{
  "stem": "deep",
  "label_smoothing": 0.1,
  "init": "trunc_normal_002",
  "residual_init": "none",
  "lr": 0.0044,
  "beta1": 0.9,
  "precondition_frequency": 16,
  "one_sided": false,
  "epochs": 22.0,
  "warmup_steps": 310,
  "weight_decay": 0.07,
  "adamw_weight_decay_other_params": 0.05
}
Rows from block 7, named by matrix and row number. Rows with one number belong to one channel. Each number is 500 + 25 x the weight over its row's rms, rounded and kept within 0 to 999. All counts start at 0. Numbers have three digits each. After the name is the row's rms in percent of the matrix's.
# convs0: first 3x3 conv, stride 2 (model.blocks.7.convs.0.weight, 192x112x3x3), inputs 99-107, a 3x3 kernel for each
# convs1: second 3x3 conv (model.blocks.7.convs.1.weight, 192x192x3x3, transposed), outputs 99-107, a 3x3 kernel for each
convs0.50 100:467479475516518505537537476465437472456467498484480541465463506505505534491481493498507494478510500515542528501517508444480515524524553535496501491492522449481515490451456484486469537495501473526532467468503484504523535503505550480459474445489
convs1.50 099:502479515494476476515525527512486545509493509485455481519495490508503491493553549513522502477493492523498449504562486489518567492540534516530491501479492526474486495508466529521490436486459479519483517485503549519520469505515503479515466519535
convs0.51 099:509511492502482477501465501504482471520512499522483488494489499497552469485504492501489485460470524470493456544495484527508504546493518511535518493549502504497528474485454494468478500519496523503502516482498488507497498484493524500503542522496
convs1.51 097:496535510454521503481474480503524540478464504528499504476493563475475516525509519548509462519548516528518536522541529493486454550485512517500472489463539475526472534495489501490476469497507522519523483463511459499510475514521514508462482520513
convs0.52 097:513532479552507525524524511467472563494542557504512526545536499485511517524521519501519508494502497490490500490480515460499488482513474504499456501501462517487477531541494521528461505485483506479465507506480513507523480465466482495508521505508
convs1.52 096:482500503445496534458526508512528484541521532497476498474469467472526494494485553498501511528504460511526480520498466526527503496503496497452461496493448531552530503520535547511506514497486521508490510491486563507528471531532502504509503545501
convs0.53 103:479454483432471513465447471473501473514475502499496482507504461490491485513516487499493528517481507502527475510497514496474498489486503537499515516537530495493496498503464502499518482478494483503476511521508567516490475494510535521457516491477
convs1.53 103:488510470499509455446505434522449499563495506463489508511520502539517483483478543479515489460467516485462528549476484491501527455500498488518504489485543484489506533523511555467494506557504512492508499521493455469513505511554476520528498510477
convs0.54 103:528520535535506513487493492518503473533550524510539519517487485473420483487490541486487513513497464491490498494511525511502551491532517450440506489492461460483476484521491464490521440509508522515520500517534499489475566542478519480448501493474
convs1.54 102:499488500554473523506543455505495435512507440513488556469484522502495478478466478503501511466506523468531486488527518515501476491519493526524478504515487512518512474557470527525533535501498560533475496553464508470484510499558476486516463514493
convs0.55 102:497474517461507526501514472509482490475497476462492475479541498515530574481505493502500461459474465481495474478477494490485540486523493518488468473508481492471502495505491522497485498565538476490495485495511490522484471531545506485486536530474
convs1.55 100:558507480427506509509522491474567521458457524480472458505500529490511520483526504512516498456502529495496519502524476490488525510484531515501560495516531482524480450509457501483506470470496504503480543481558489508489505509500555520503514575500
convs0.56 105:512493476496488514488506505504482495518481492514509495503497485475485492484492519500510470458507515470492508480456521481499526494487495526516518523498472554468499489518509550503516528520496467507512482515544491474519511544490479480501459479471
convs1.56 104:448509509484492517539478494480507492511499530479501511513485546492484523506533533476531495522486521507498485488539488469488491554516476458483470470500502561463496548497521500484456495534477495492519503468504542529498476519534475518508466525513
convs0.57 097:506512524473490513473503518505497494461453466488496482494520519509514509512496500469435488463539491483492471537529487463506498490562515500489511492510508488529540506459491532508497515509506527480443495494494495467510510478488485489501490512490
convs1.57 098:542545489499553548453510506488535468544565537515509504499516465475541495502507497460480540504513547505541498534484503534487487510512474499497512491523511494506528500502481490535504503480541444450491494451467548497504483491522496501490510495524
convs0.58 099:469467449495458468489486472477487548513473540503508501495493484522490495540490520516497517467514515514476512492521448490475511516512511472533500504520517512583514453489502477481479472453455512523501491483504490503532456477489510501524470521543
convs1.58 098:461472517495476549489455548514504477457550508499549505493482519522544479467531467512481523508499506503523510514537515503503491487491494478528470506549493467497510501523513438516515443492493533537505497492493512530530505519452488484517502476526
convs0.59 101:500515500543504461466499487488481505494494493488509515460506503481497512488488505503504482494476497504484498541522539545546478511517487488522525508486486510476504520467519499519476507481504523502473521517504528500515521497520492500508497484520
convs1.59 095:515518545496512506539467506460470459473539538478492522456503500449475486525507484460488407518478505483474527500510523527507457460497513524501476518459522482542449475561543470484487547499498520522545533495471472544527509514506495517487524488521
convs0.60 102:514498465488494488498465505497477514464525478506498486530517472451452448467490494500482493485507531476502527499498504489530515489508508501531507534509530551544520484465492477463471492487509510504475495474514480520512439486497492480495486482550
convs1.60 102:497515505511494466474482480507538515479494515500466491496461515509472515447490507495502478471485539519540503521522480480520495522495482496519506472533475511519441481476496553506455532501469479505473473485483519515529531523518509508505496524517
convs0.61 102:465467523497496507507495498461532519509462507478521483481478468504532494501512524511444495484467455434519534528496508467458497500497478487456516483446468483486484496501487500483491511458446528526522498506529492531497531487473508511485464501504
convs1.61 103:536510477489509481533502516525502494498513486523477478528506481476505500494512474486548493503494542494514522537532520539531528537513477494493488536472528510507494546499503485437476557467462508525496515462524487481541522499517495499547495523505
convs0.62 099:476496496485522549485503524530517503534520543491476477501529527526489514496517533476487493480476510459474519472484465494500474465493465444488540490480502495498501521475464506501489455540555468456486485483514462486499500501519481508516490488482
convs1.62 099:494536529512551525508515529507509520516503528489524479488485494470442506510486532532515503521501535513537478562505485530503446496526541510496482462495498496471513495484504490478472480499466493478527483485484509505524496466513519491524500509560
convs0.63 098:444514500530531510550500511504503466461467498479481491528508489571534503528566499457518459478512496511509505486448504457502518468476514500477499464508510487531532458449502482503478503494521511486524571531508499497479484519464467507514483484544
convs1.63 100:492521510482517550567486492505512493517470482489488476534501470477492529475527520512508498525517529490537584507522465540519484543517484477493481569520514532501508478497474493496498469457565494493505521538481497540559432517466490502512548514523
convs0.64 103:512477489475472491464522523491489499502509471499524503468497506488508495446499482456499508485426494510526517479510515494506520519474475530485506536540535539514470484451498503464487489505499458525469493484490509538537508503525551539556516507501
convs1.64 100:468486490500497479495509472514513470523542504509499504486462522468485556525492486500535551519489453476508517454517549469527522520530523489552502491517563520522497494476546499493511501512529540456499564473489502535476557507498498472499534472477
convs0.65 100:516552484538521488530493506500468511479484469485459465507528534522479490522512516479454530495515528486490498453520540493487532524500530505503494511554480508521514525499507500491572466489508477473471478495487462480499474532548515503501512471479
convs1.65 104:507534483510529464443509500495475474484511526464520473447504476503578551490512499489506493504542543511515455490531488496452451511484487506509520490503453473495490502492491486473532498468462504495506476477475493468497484517530520533464529521483
convs0.66 098:471518504488494523490453503550571511548516520544515570503521504492514490465476537538504439534525466523502531510508488522547497476508505455442461483469527512455499459487507522484512479476501503492535496507463493489483494509481481513475503482450
convs1.66 098:525478492510474532505494490520461476531496467472530527528484501496473507510500511499475490527532482564508479497519473516478498492560518490518548517497468452487496490526520526492534510499531549516494502494536508507510513540530447460501514494513
convs0.67 100:523500495499520510505477474483493446508492478497498484529515504534511465511495475471542551524580520508520521489506502494476463493551539523517511517536513530478509484490517460513470497469480505491515484512483533485468494470502508479495484485487
convs1.67 103:479528493501511461523505517508488500503494511509487476503503516492516488514457508467531537498498463479474512525476503521531480507525524497502465532487528490497469534513490522524482532494444443486523456479508499514514515476523501481512509503484
convs0.68 098:555537499551549508488506451480496518484486473469487462515532552560541515495520546466500490468480459543482475498524541493527528493470491518542487544553550497492534498488468482528499504497509478494495503478526529538496476477499471472486496491467
convs1.68 101:536465528500549529492468485496499497529535486474503486491471510491487493462468514506495467539477470512460490486483459540486487467512498486512515509453513461529462457518525547466456468469524509534477532503523508534508513474514474499503479495499
convs0.69 105:502499456494481490507469474475514522477500521503482540459505503511494452464467491473503540502508520502499480517482522502547515533532538502490532525462494482510485492528520516498524523568529531508483537512463488453467445496502536448465532509488
convs1.69 098:489479504492509535507475530485546465515503504472519504527501498459472525484514455534507509483529426492489537478476504480480506540451507531479530498479473441468482511520469457528485487531470524473497513509519499469500487513467494515507493534521
convs0.70 102:510504485473467465499510476517531495543524495490506512537527507516523524501523542515524507477491489495488447484516578472514514494510497541549536520500511492472490506522513541507499506508533494484489534478539521586526494478441500516494525507517
convs1.70 103:545487496523509482515463499497461476525535487503474492486454506516536513495518504487529531512508541501489510487494478498515497473489461505510445490480546524513502497511507494458530482541494492500492499510515455505528482496531475492507538492497
convs0.71 103:494507508551498469518496501550509503508497452488504474505488508516518467512503485491459474499494481491488492465497499505497516527520534508522503500548486496533516575552507571563522499559528496541526555530504483478476463514514501533537518480517
convs1.71 104:552491466505501479547476497456508518492500468473499489545482456504501510484473481524488520525525467486469477477513513459508463504505492460494481506467521494516489474537498505521497515550485461499514481502501484489486509546517527517527499498496
convs0.72 102:548537499581561453550539460511535492528501495522502497498486504550507485506523469494494455503511501480516535526518467501506489472507532514504534541511528484481503510487495521497488532529513470504511508537519506523487498536523530501511516492469
convs1.72 100:508490555510517511452536520528541478503483476432475477532506486539493536497518496482512544460528518469494470515529497501502496529523492497469533495531431476518491471480512459473512526501472471500499503478467526502481493518475483509518484485499
convs0.73 097:491486475460474512483462541539536525482522507499487540516506507522522550534528515490503517456464501527473507504492475500501512528490493512521486521560521537534480474461488464486471488519524537516491465505510488498489515480486490491485478492474
convs1.73 101:480524491510508499503493510473521535518495493448495487517498511479514516476556539517483532538485523562529458493475546438503519491483526504544507529477464532470479527502499468458530528456485515534511521471484525534503546502502500472514481510515
convs0.74 107:445504550502500474494505511518475506550512500508494489481489532494531495498560500476508504523538483520491448497510534499487466515501502502508503502521529508554541488473487481468520467484490459474552495490519507507498526487513494435509472512477
convs1.74 101:510471497508481514505548494505536518447535579533499484429495548482496563521528522451540539557469538575530486448464510496478496487501448474516516507500540539475515498458499538485514539497501512503498472520509507523500507466489513562451513456496
convs0.75 097:522544556487546547477460486503547500538515524531519571532498500505501513479494500479495505501448513517492467475468467503469483457497448506477504473512529503485492515512537456485453465497477542525519520491492513520507502502530482468494494495556
convs1.75 100:489496508490479511537498470494493512564494471497497512544478528514498442500450490479495522504481472540456495510513497532499539520505510491479455512493483474456477526486509497498523506499498510492508503523486495485489470482473509498534487489532
convs0.76 099:510467452510473492529530519517475486512457470481470485497518518473509487504520550495519502525488528478482503447476509519490533528523549524490473518521499495480502535548521527558528470471498513518513471472532518503477514461481459478508496494495
convs1.76 101:498524501491483524551468518517488531493512490520494527556557497473500498508470570488562549486525535513518503561516503503500509492516506525513471508577490464485540492471504483499488479496520564504503479532488531490500505518500549506472548520521
convs0.77 101:496468473481516526472514510529527494528490487508499470488493499462474470511509473491548532492522527469509532513498492504516518515564570503479511467509529456503521541547560512500530480489519492511509521504489475481515502478487433469463477495504
convs1.77 103:489492501466507523450511523501494525502502507536510493500517461485529530516537517540509513504527488461510512492462480492482503491488526487491475492496493541522521553484543495491517504488540491562520483498454550532468470484536538549486485472476
convs0.78 096:545597553578616577538550519478502488524493507503502516468457468482474452468488453468490519522472486501485492496517482526525473509509499538476465489470515474491478524529509521502507480519500502474500492498485495535496484483475473449474457495480
convs1.78 101:499477492513488552527526509452501487516515489471480526528520512495500451508505523439530463495507467456464519513466501501457526507477506486487445501485474501502451467538541499528516523512508497497511480465475474496445498512503479521505504463501
convs0.79 100:508508477502501479518500522509505516474498551512500535484513466503523489522486476536483507506487518491491507503487483541479483485443483470483483465485482496510518491500534483510514454464523540522528530500473491503480500506506507562503489513515
convs1.79 101:492488530487480506491523523520511498474488462502539442520529503524493481490524506482462533482493513496456476525450587468501525507530505496501493505474509509490551475483525487501518537504504513517480513483513496479528475504486455480480467489472
convs0.80 095:540490483557543507562513536508466460517489484534530480557523459543485480513486508529481518510532493519511491512518467481505507498504515512458467470455462493486506491529523498491519519527511487509509492460517532491498511472496493492496461496506
convs1.80 098:493478474535503511519533510516566554479522505491490472468524491516497481518532460487487475480487543499544452471485501522493516510500528500526479480525504517530463552486483518514525498498494506490486528502525487483506478454474515482486535477500
convs0.81 096:512527476531518510522505527501492485470459480523467516508483458476491463530498502501525483496495488491488500519464527450523502505466500515516537518478480492501420471500519495517529515535465496500465469478508515477523510468453525484492521482457
convs1.81 096:505475519511524535544509491520490469500552481538477501514524497529477503495525481508500543495499501486543474463511496489508460518497501483478527488515507526531496515506541508515520509467509454488552463471522461480506551484474491480493482454522
convs0.82 101:492500488526535503495500518503492553521549539481516498468487505521524485530524512501477512524495528466486486515516529507506517541496516507476476521496488530523531496530522507547501562542533472476492469498470455483478520504485461499527468492547
convs1.82 102:468501500468480514521490500515470503519472462452498508478520473448449507514485486528508481501497514493508486503441485498478477551507502500528509464475425531474511484523501472463471452491518505507459474495517518503497497529498471520473474483502
convs0.83 103:568511471537518533530540538495518503472482468468502481518505462525496496501528467539505508505506505472492463556491499496506513517501512528516485529531505510531535500457487497539482529527478517523506557521508492511537531514494513498494482478522
convs1.83 103:470471543504476505497502520488509483503494505483515524521505496493497495521501485510523460480498512507504516474547492490506501512522505474458473468529478532504508503528521508527517472480503489486427534520506491515484523528528515454501508513514
convs0.84 100:524503520512493471484466484512498468517507494557493504503480440512492521485531550532518469462481501479489502511534544487510530503495539487504503509491495509526515534529501542524493523489499464510540500511522484534510497520523490480523466493504
convs1.84 099:488542489550475496492517495501506492504503517513510515496459432505499491495521538513492516512511526479518517495467488529509526500494488436518504479494511495493502484476415478538533454449456471512474475466473521538512497517502508491514483509534
convs0.85 098:531545496500499495530500467534517499499497485477482494537543476546533505519544501499498513482504523518510489454516496477503522497486485492514495524521479506516486494467507488493467538519494477477498471446468480455505518517516526512505507477505
convs1.85 093:502526452481470508472504542482498483488490466498467475488539540454508537504475518458488467512436495493519508499543517526491487503484480499508462529505447518489501507487498502544533505526476487483497466456528473531482455512500460490494481457453
convs0.86 105:487476472482485469470487481512498500542464483484464489475522528499495510531503499475490489518488498550526475529499506489478519499495570534457490486485490488499502498475529509476493480474517487499487515497534523502512522506551520523502494505504
convs1.86 100:510495512504493548542500501481485472462473491505464476474480494461490495464496495472502510488518533528501485492514480466519538461574533477486510478489498476480497521490461540455492545543540480501554468495468498496516481476456481483528513544492
convs0.87 096:442490505494477522493517456521509488524540502497518531530556494544520545502499503523500510497536481510515529516485486576523466533519553488492472475499486508502505518514468448469512478504489542509463512512508524486543523513523483487525471461489
convs1.87 099:515432500525458506515464489477492490514523522509519497463484504493525448511516516482489525521484508555484462511486483514529492503526500532509513522512517485462469510497473547451535450512513496561519466525484529535462531500532477477464489525513
convs0.88 098:535516512517520485518532526479520520525520527516553480511478499491510522488502520506477524501491497499471478508501520471498498484488514482511505480476513470486523469500489509491474506506530503488494529515544492513482524497486482465490469466455
convs1.88 101:514527498490491479494522533527498499486475510455500503497493501483484493552488517495480464489491517491487483555494479529505515521523488499490492513499463527502536555514570477488563483463455462476495468487503470519508498509519468525489513459491
convs0.89 101:491519515503470477469478455554557512556522501550541543503531493521538569504538543481483495479483487531504502497523488501515492554528556521509513490500492511533510498546515515514533509486526499480508506493507486460472502475493504486480464518478
convs1.89 099:538480541481503484424547476496510488486552491455496512499498509468459474445461496502480447499497426459482530477485506505524502465520502512504516539516505455503482459471478521531548504507504495490496455545530480521516504524547513503506481564467
convs0.90 101:528514504536508510493501518459486501475507470488517531544534515513507504511502471494493537476497491507511489520513490486483515564507546499493511491511505514522519518470518482480531522531534529521471532499466505476482521465497495440510479488520
convs1.90 102:504497488476501490521487492480568546489460484489498440537501518507485506497451481521480479513482522527478550496490485487532543512523545531512471524531510502443470486499511526474470467474504506487470477485450506492519499475500511504535465467523
convs0.91 102:509545538499505510503475532465505534492485524470471532482478504501508535491479512511522519482507485460474511510472457529480466536542543474511543463499510500480484533530505544553532552544501507524527515532526494489526468470506473532489471494472
convs1.91 106:524514512495460493513469491500485487533498501498538464487537479491539534532514523472482571481506513473517453475499500488475481538525461488469519494505485499487511509514476473531476477535502533513512446484497516470489482508501502522505528530492
convs0.92 096:484497534477488513503485497545527502495504471478493445503531509521512487513521496515485485497499488504533490512482437484479447494501485477503465483496525500499521462437463478419465457481463467480499477543524559547557494561492523473497488474512
convs1.92 100:466470503473518496474495479486522486480522489505468514517492507474494513461536488486506517478480493476496507484501520486502505487511509507488515513514499519529508487501485463462489509506500474489498522484521504504526478510545499488488461497508
convs0.93 096:474475485519497531486492500493533479495485491484497532519514465518453495499478486453465510516477472487484520464499468441485490529510503550551531550509499493525487499469468512500530499489511503526458512470489522481459502502482561535472488508506
convs1.93 097:483511486485513486496515526523531492529536528513484529530484506461489497477508483502516520505478479540513536513486461501510485503490480467525517483523520504502518466489529462520523486457490514563492516540497493497475502453507501498477477504472
convs0.94 098:475491493508515489517532475488459494523531473519529501514489515476517526467492498489515522490472482443525479503503509491483508460494534479488494543483504532521493489534539499548537485505505520502517466469486519535513470488500440455528498466480
convs1.94 101:491439490487473490498473510519497470516489524491491491528513489515516501504462505508456493510509504503496549474514495551492484533498483485532487457468491530472480532504493513514575487509491521509486507529475498517528519522439545517519507519499
convs0.95 098:452461505458516461471494550499527478498498488469479495535530504546516548480524511490454454476476471508529501456468470506444508507496519486509508510508511523486479546527479520536528498460472478472480447468492467502456523512497496478506488457491
convs1.95 100:554483496535474469461527515512512475472531510471502477485512539484492514489502534491489465503533481539515471511472486503488473464520495495528515492519532543563474522532519466533532442519498490533548531491491491484481464537519502493497514490519
convs0.96 099:506519491498509539484519537523480462504488483483528527486541537510481518483481523479523530500496479475495469445478449489494488446477508533558568575529516516560500531477476497513495509502501496501479457488472495489514505494470493509496518534518
convs1.96 099:504488452506505487489477489441491497512436483498488487510507491501498494516472507503508502496517501485498484552484440469521493466510548487490522524486522521480459534491468485529513462532496457434452511515524482513502528513453498503479522484503
convs0.97 102:505534485555526488531497474459467511480446493482491463551524543530514509491486501512492453489443516481528538515473489465497505519511503500497494489511481439484491466492531471499518474490537447468457494495481515489507506473525523547547519556538
convs1.97 106:531507530498536529518558504491455500489511484445483492492512497471502478500475523515478476510477509515528524525497499510529505478466515486555531475506534503498484505501507484484513491512527488526479510530534476469465510509511492491475507518470
convs0.98 100:530527423535498505496485473499491491537473505527475484507481541492539477508532487464516523505511507514512485475490492498504483513525519491519481504524514522529549498513516468472545482502488520534535501524511507491475507490534515515499501472460
convs1.98 099:489448488486491531496478492508515492520502526559510489470511523479486497496530481495479526452494480484487537498473461561508537490540549493447480486484519455562512482494464542510451522459508483499509448485469510497480547542481494459524472530490
convs0.99 107:514519437535514505532509512509547504486535521497558488493529522510494559538505535499482474542491481523542473500476502493473503508511523454479516478504523529528503506521517525509540501490505528484509496531494486515499494466497497505516497539507
convs1.99 103:464456521501477491524512510461532509470497486486504499508457497457482495528464517446532481504526539506452530538497495500522485488490491473508464492516519485493471510473500506507517534493494462504495503518546509505486470499515504517499501493490
convs0.100 101:510484506516501453480479525452461463486477465481469460518489505536480497482481515528521473514536503492477526510511520490537479498483482530511512475479458504511531483486476446463504476493520479493543532506479541510462477503489550556527564580494
convs1.100 101:527492483508503488534496506504530545479517506442479512495527529472493495476493457492508496482470512499482496508506484514514498448509504535484479545514501518509505451549474562453473489505530486479450510536489547466493476500494487528478516486519
convs0.101 098:511505479507515519483507518494511516493488487480457494463537519488495506492496485499518509487487514524531461493486523495525558483534608521500496522515507492517504498521497514484472543524544538490508507525542533503500493504497495472478517500453
convs1.101 098:498516538486510495521529484494496523529458502506479493522510502511540558540520504511509551535470499511502498520494531480514499505498463495529451489549515536500517529501515470476448516498467519529492513508496520529492470476484476493468489514493
convs0.102 104:493504494518471519509466483541507488482465467475519474492501514507473480485490474497486513544533517484505525498520452479509504529487528534482513490476487508482495499493536467472506510450511501510509521478484482499491494520540476498444529499507
convs1.102 101:484525507495497476515486489460500533520494527504515501515497497498472478491509505488506520525461529490490531468451489476498539532502484469481475515485497504494496496555494501483550503469485543501526475487538530523519521517492477486524536506506
convs0.103 102:465466499504468522496542521497495495484457499478502508504504520491549490514480460532477481456464488452497486487482500490503500492455491495458508480466506485521437508468511467510522496494495505489539492507515509489528518500511491494511529522475
convs1.103 097:460540482529508485542520472447509554471488481477514553469442468505523495499486475501484550491526480550505449496510489461521487532506449550496532481520485539480518503488517508504531511506486510505495512526494507466488482517486526479478480462471
convs0.104 101:474452511488490518488533538490491509472472466507476509508535492538505483489513510521508488504475481516504522504475520520508528484504538507514499488530505503524534469469507486493466481430486524494522492490509528521453491481495501467473492508477
convs1.104 102:511466480489490510457495515489509508507485486486519501522444529467495518483522518481472453500470541513526545512501549491491489546465492507521529477487501511559524539525486543521496499500513445479534506549503506500517468533522490509481505523473
convs0.105 103:516513514454494500500476511534491499516500477461479479485481504497552465506494481464452486453464506516517493533514522496502539497470487540490478449479490485474494515532524537512488523510482492508534538468473493466501520524535463500504514479496
convs1.105 097:517508495553562530525466497510508505513490509492470538514439497494500482475547495487465492455538481507519439500497465525486501489474529520508519491476497534548504495549466493503507524524521516529533509519497516483472487515561459528487525506539
convs0.106 099:486541523523479546494531529469482533518502518516510514486501497485509488485473524480500489500483526492476515522468459516521472494520485524544489523528519493514513522475506481506495469489469455489517477430462488442462520512499528513500508517541
convs1.106 096:516539492501501488498503481503460506478491522479502497519549466495493458474480482508488434506514514483478482507493512542485473491472498524510521531495504457499486522517492455499520491532524503517502502475482532445494484523487520496512483503519
convs0.107 103:465482471474474528483499517528493482531504505466492539539511518546504534521495526460492498492504481504511509474520476494453490459481505500441485479514470490502522518498478496542514518522555502492537478480500511491489485470486485503467515516470
convs1.107 087:461468479536480511544517465486476447520509527552510486456455454460502468508514526489518513478505541506499466490526540549585544485511492484450490507484516497507477510508516507505533481539530515510518488470482504501526476502530454489515466491509
convs0.108 104:503524480491519475460499464529521483533499495509533523483502491480522497504476487502486512466482500471455481532510487485502466487510486497509511538518518478535501476522496511489504541585591522505529493517513485512532507501492455492505497462494
convs1.108 099:482480548465514457518475469499495530503474481536509491528513477486506496456518539504513486487467505496526541462531566529463462521491492509550471510502501471425521469473494514510470510538507502550559524521507467458512529520528478492508531498514
convs0.109 096:532475460506522464496505499495508466497490454449459466468523482537500505516524535512467480493477481465492511512520523501515543493464540499485529523481507480499507546535557500490518520517482514536453503464475492496488467501472470453481506459507
convs1.109 099:499419485510506504511536540518485496521496488505528483452528500546498491478493508517539465505499513497518509479502521501494552501495472483525511593486480521504496494489516491497475508486512520459515534520509513499556479499473487525511509499458
convs0.110 100:455446481410484468520488521482522467455469508460497529527529523495477490481478539492529500507500529463498468525517538513495481459472453490482477490530533495512511502498496472474483507461443455515523442488532510536520509512531490488488499490480
convs1.110 101:535489499530497469502510493517501496501488511480499442498499531483495520519516512483507509490509477526486490496529514478511524491485518554505510508495529541509469479502500477493478466529514474478477517509517506493568540481495480527457497505501
convs0.111 099:444482523486468501470492495499496503494508506542515509539508534515526494495486529495521504503496514505501474513468489523519473573557569500488543495488486501495536516500503539471494442473529482496464502502491469457469481501524488525510498471472
convs1.111 098:489532473521498480471447488467524530491529521481544522499510523538538490533465477516508542549484522471501525549509484486523487488459467509495471530515551510505471443524539529479521479490486509481523468475470513501489500500499518517483499516487
convs0.112 102:510508565502540521557492462500494498484470523484514455479486487528493508522560525494496504508486484493495484506519500507452517491501546500469457459489482494482481507492477501492497521523530492498497510522478483488480493557506510504544532512519
convs1.112 099:519514457520494466474505510489537516514485495520518514518459440538469484519488508535486478502499468430500513548496473471496494517500486515480512509509482525505489505486486487451504461498484502518543505467492498478544476508502515487465502479520
convs0.113 102:527498508517543506505481493532557529547560519485512522502527463523518468527496528518504480516496476512500489496520522514526526496498486510528510521525532490475488475476513505485514466520515477499501541532535498507482486469493462453517472496502
convs1.113 104:484523527519489481529473497510491464487475497491502513498502512534525539481549532477463461472501510508554512458526543520464477496493480506497475531510469514505529512491507516482467548527500493528451494512527472511519528519466528489502475506462
convs0.114 098:493492505538537498554482478507488542470475471480500537532494508514537521518507502497460492521507535526512516512497488530517505507583545499499482462507504496463497456508514518497507526510463489466526490468493504518479536533473462489467500498453
convs1.114 102:501527492499519496525470463494499496487514473481494493513515498442441498485518491509527491516487505495507465546498504519501489491508509493463521507550507532521501511520532487465457491506497498507536506491540508467505477475471464501550536545517
convs0.115 096:473468530493505486508470464517494521510490445444475507477488501524467481519475494512524489502475496506485450509530520513527535513522512464430498510468488494497488521522528512478508498474476491506506486487531491487521533464487513522526496504503
convs1.115 095:507521508529525473497492441471495524537522531508534502474499475499522516446508455518511489542512471488500499505506526521540497540462518466487520511498483451434472520522497467486500500507545509498515531508512486477509506494524510522496454508546
convs0.116 097:525507459498491500490483495509508525487528539499487468565510500540505492525524502485459452518532521542507530504503521509486458493545466497489496456489505460463525498488543499462479475460455534565511540551503474476487536527523496504531481464481
convs1.116 097:468477495533471509479538517484483468476506506562521533473456494479509507494486495516507483534533488549495505533535513496466473520494469479464456489518481517480510481483505480543501524490470484479489505471505492513512466501488515489475444531499
convs0.117 097:503481476473457499483489512521513523483502539501513575503498488509481510468505532484490514508487507515521516514495500515490512534490476466524462478486496474457496521514528521522510536495490508490470533477480480491505506525524516507540474520494
convs1.117 099:470483489508503493488498560503502500487490521504499522521490491499500472525462438558516480547468521490517566513524509455527522476508501534476463523517483500477475556492496520438516484492527523520494503523478481487487545529489490449497513490502
convs0.118 097:529529479507459442479472444491507498492486482509527525475456503465491484482451490465519488545544497542506541523520513511517503541506539486510530517474492470490466443492492472480507505527496486502477522515499550545493518532557527520505504518473
convs1.118 102:510523510521519474505498526532545493532529493489499536445481481523518498482487481513493478513504511500454527526487483524510481501507496453445527497537485503471474546515525513510476526442486492511511489471471451492527512517481483478479534495504
convs0.119 104:490490485536484505507501479485486468453460493487499506497543495491536529511503517499447458487466480506494498472495497483499486452488465516514482513530509509499489546476513515463496517487505474448496456500486496516523493497462498488509490516487
convs1.119 099:504491508492511523482496505490485500493495482536501507521521535508513502483530491456529556532482491480532505505506456483485518515532450495538438461497534513502496529537519479434499488524485467490516496475523506542469492504508497476464507440505
convs0.120 102:504491488540521487483521456520483533496511560450493519504527487474527470529513490452480479483487505494509511512502507457488512501523499466550505466489491504507484532523469543522509546498554505520476494528519528508496499490560466507489493471489
convs1.120 101:498482542487494500505488477489495480547508505479502494493532503500502516467487529503484481489522501485467517515508519525457445504503488480533482489487501510506481528457491498495528556491470496522526475512504487492519472517473478496494490515529
convs0.121 096:492524516477507489496511483493544509499499497490483493493530521504503496493517534521517516511513500515510499489498494515519514523482553535496497547554501499556505462485519466504469500492492520537498510476502491516509518476489497503483474463502
convs1.121 099:487445465491491512478512535507515505494487464496490496502550513573529515507539461509479507563524478531484472522477502502526469550492496475507512504480514521557511476487517501486477495527510509502513531479508526510519490505488468499496525509538
convs0.122 103:498535493482507529503537523497493515494488444465506467516521478515505509506469513497501480494483466480462500472469504497494525506467466514505495506480506497497507526551524525502500476494467477537518492492518491463488476513471548509473489535478
convs1.122 099:488495515487471532482466501494459546508481519513484490489464486458441471484443520485488481516441488507509507574516536512468474517502510490520533477479526492512487496516566504472459502484495510495516525487513517503494504498505447457484487485472
convs0.123 108:512552537502503528491465462470502502534515484544514491593533479532545511518503509469473502468439493462471551526501510470493500509497501534515466536520491514494514511475513525479474533519431521495496501476506530508485542500477471492505515487502
convs1.123 099:493480479483456505501470485464496474550502481505496508514550524564501512538509506472535496492531491476481533513493491517482469510525484507530509490473534481529486523559483537510495471502493514500550506515522549523469528482524480486501504523480
convs0.124 102:517509486516510521510474484550497475499528509475509485502520518532508514541515517541495458481492488450461468508542489485498503437475499502516502529502464549526508458446492480476476529527533564526490518518540525537528480514481463482487504452485
convs1.124 104:485512485493515506482504489514462470468487478511544478498470512497492499487513528491469505490471465496518469492461502552508521497488533501465483490454467512540516496517510470511511499528524500489476506482472492484473537445456490508505466502489
convs0.125 098:483524502520488500474497486535514483453502489480481490461461480502500489496512518526522539483529494514517522524508517534507516515510474531497487493525507503503527517521490469469502510427479523550512533519538538527499558491523482513495448476552
convs1.125 100:490505532506496524524513494546517521532516496524520496468505498521496506487504498509548509520471528454494542534507517518476502512481497519479486518511518487507528498517502481483504507500521535504517447514478496489489562493504521469518529557497
convs0.126 096:472463479498470494516519499453460447468437452503510536487488496490482482489518486458506456494499491476479489520456512524498485479512483494551536466514510531494479454494483509478455488474514501498467483520485507519482575540500522529516480546543
convs1.126 100:517503517469508468497490458490495519474498501482484514494492526532529482478506554525503489477507517500535537495463506500452459490520495452482492473452551577528483482527480510480491519487525468489499470513461525505516482506525513513503509503488
convs0.127 097:509498467460498504498528522477522524521500466518493482549490481502555488501521497483491492489533556485517490498543511482486520494523497483533532514524505491501499462488535466489544477455504547521486566549514555549540512526545484497545496511473
convs1.127 096:457481505521502510496509466470463489495468525490506523517543506525520536475488532554470491553528493516496478449491459451477479479494503497507521456487517508464499497495471504475496488476503484485520432529474468508521507473445497486476536482504
convs0.128 100:497517503483469511482448485507493523506511514503497489475482504509486516472462477475497489461497492489487498468473515497494528486512527495527486531527485501515492536492476478532507521482474547518475508541502528542512501479469501474495482517489
convs1.128 101:555487481518476503552485473506494522526476501513463497482509512502501497505552529469501543492525486551527522498511497506535471495425427493528560505473502537465494501438513559478498493476522496480468515525498540487488488512470563515482538522482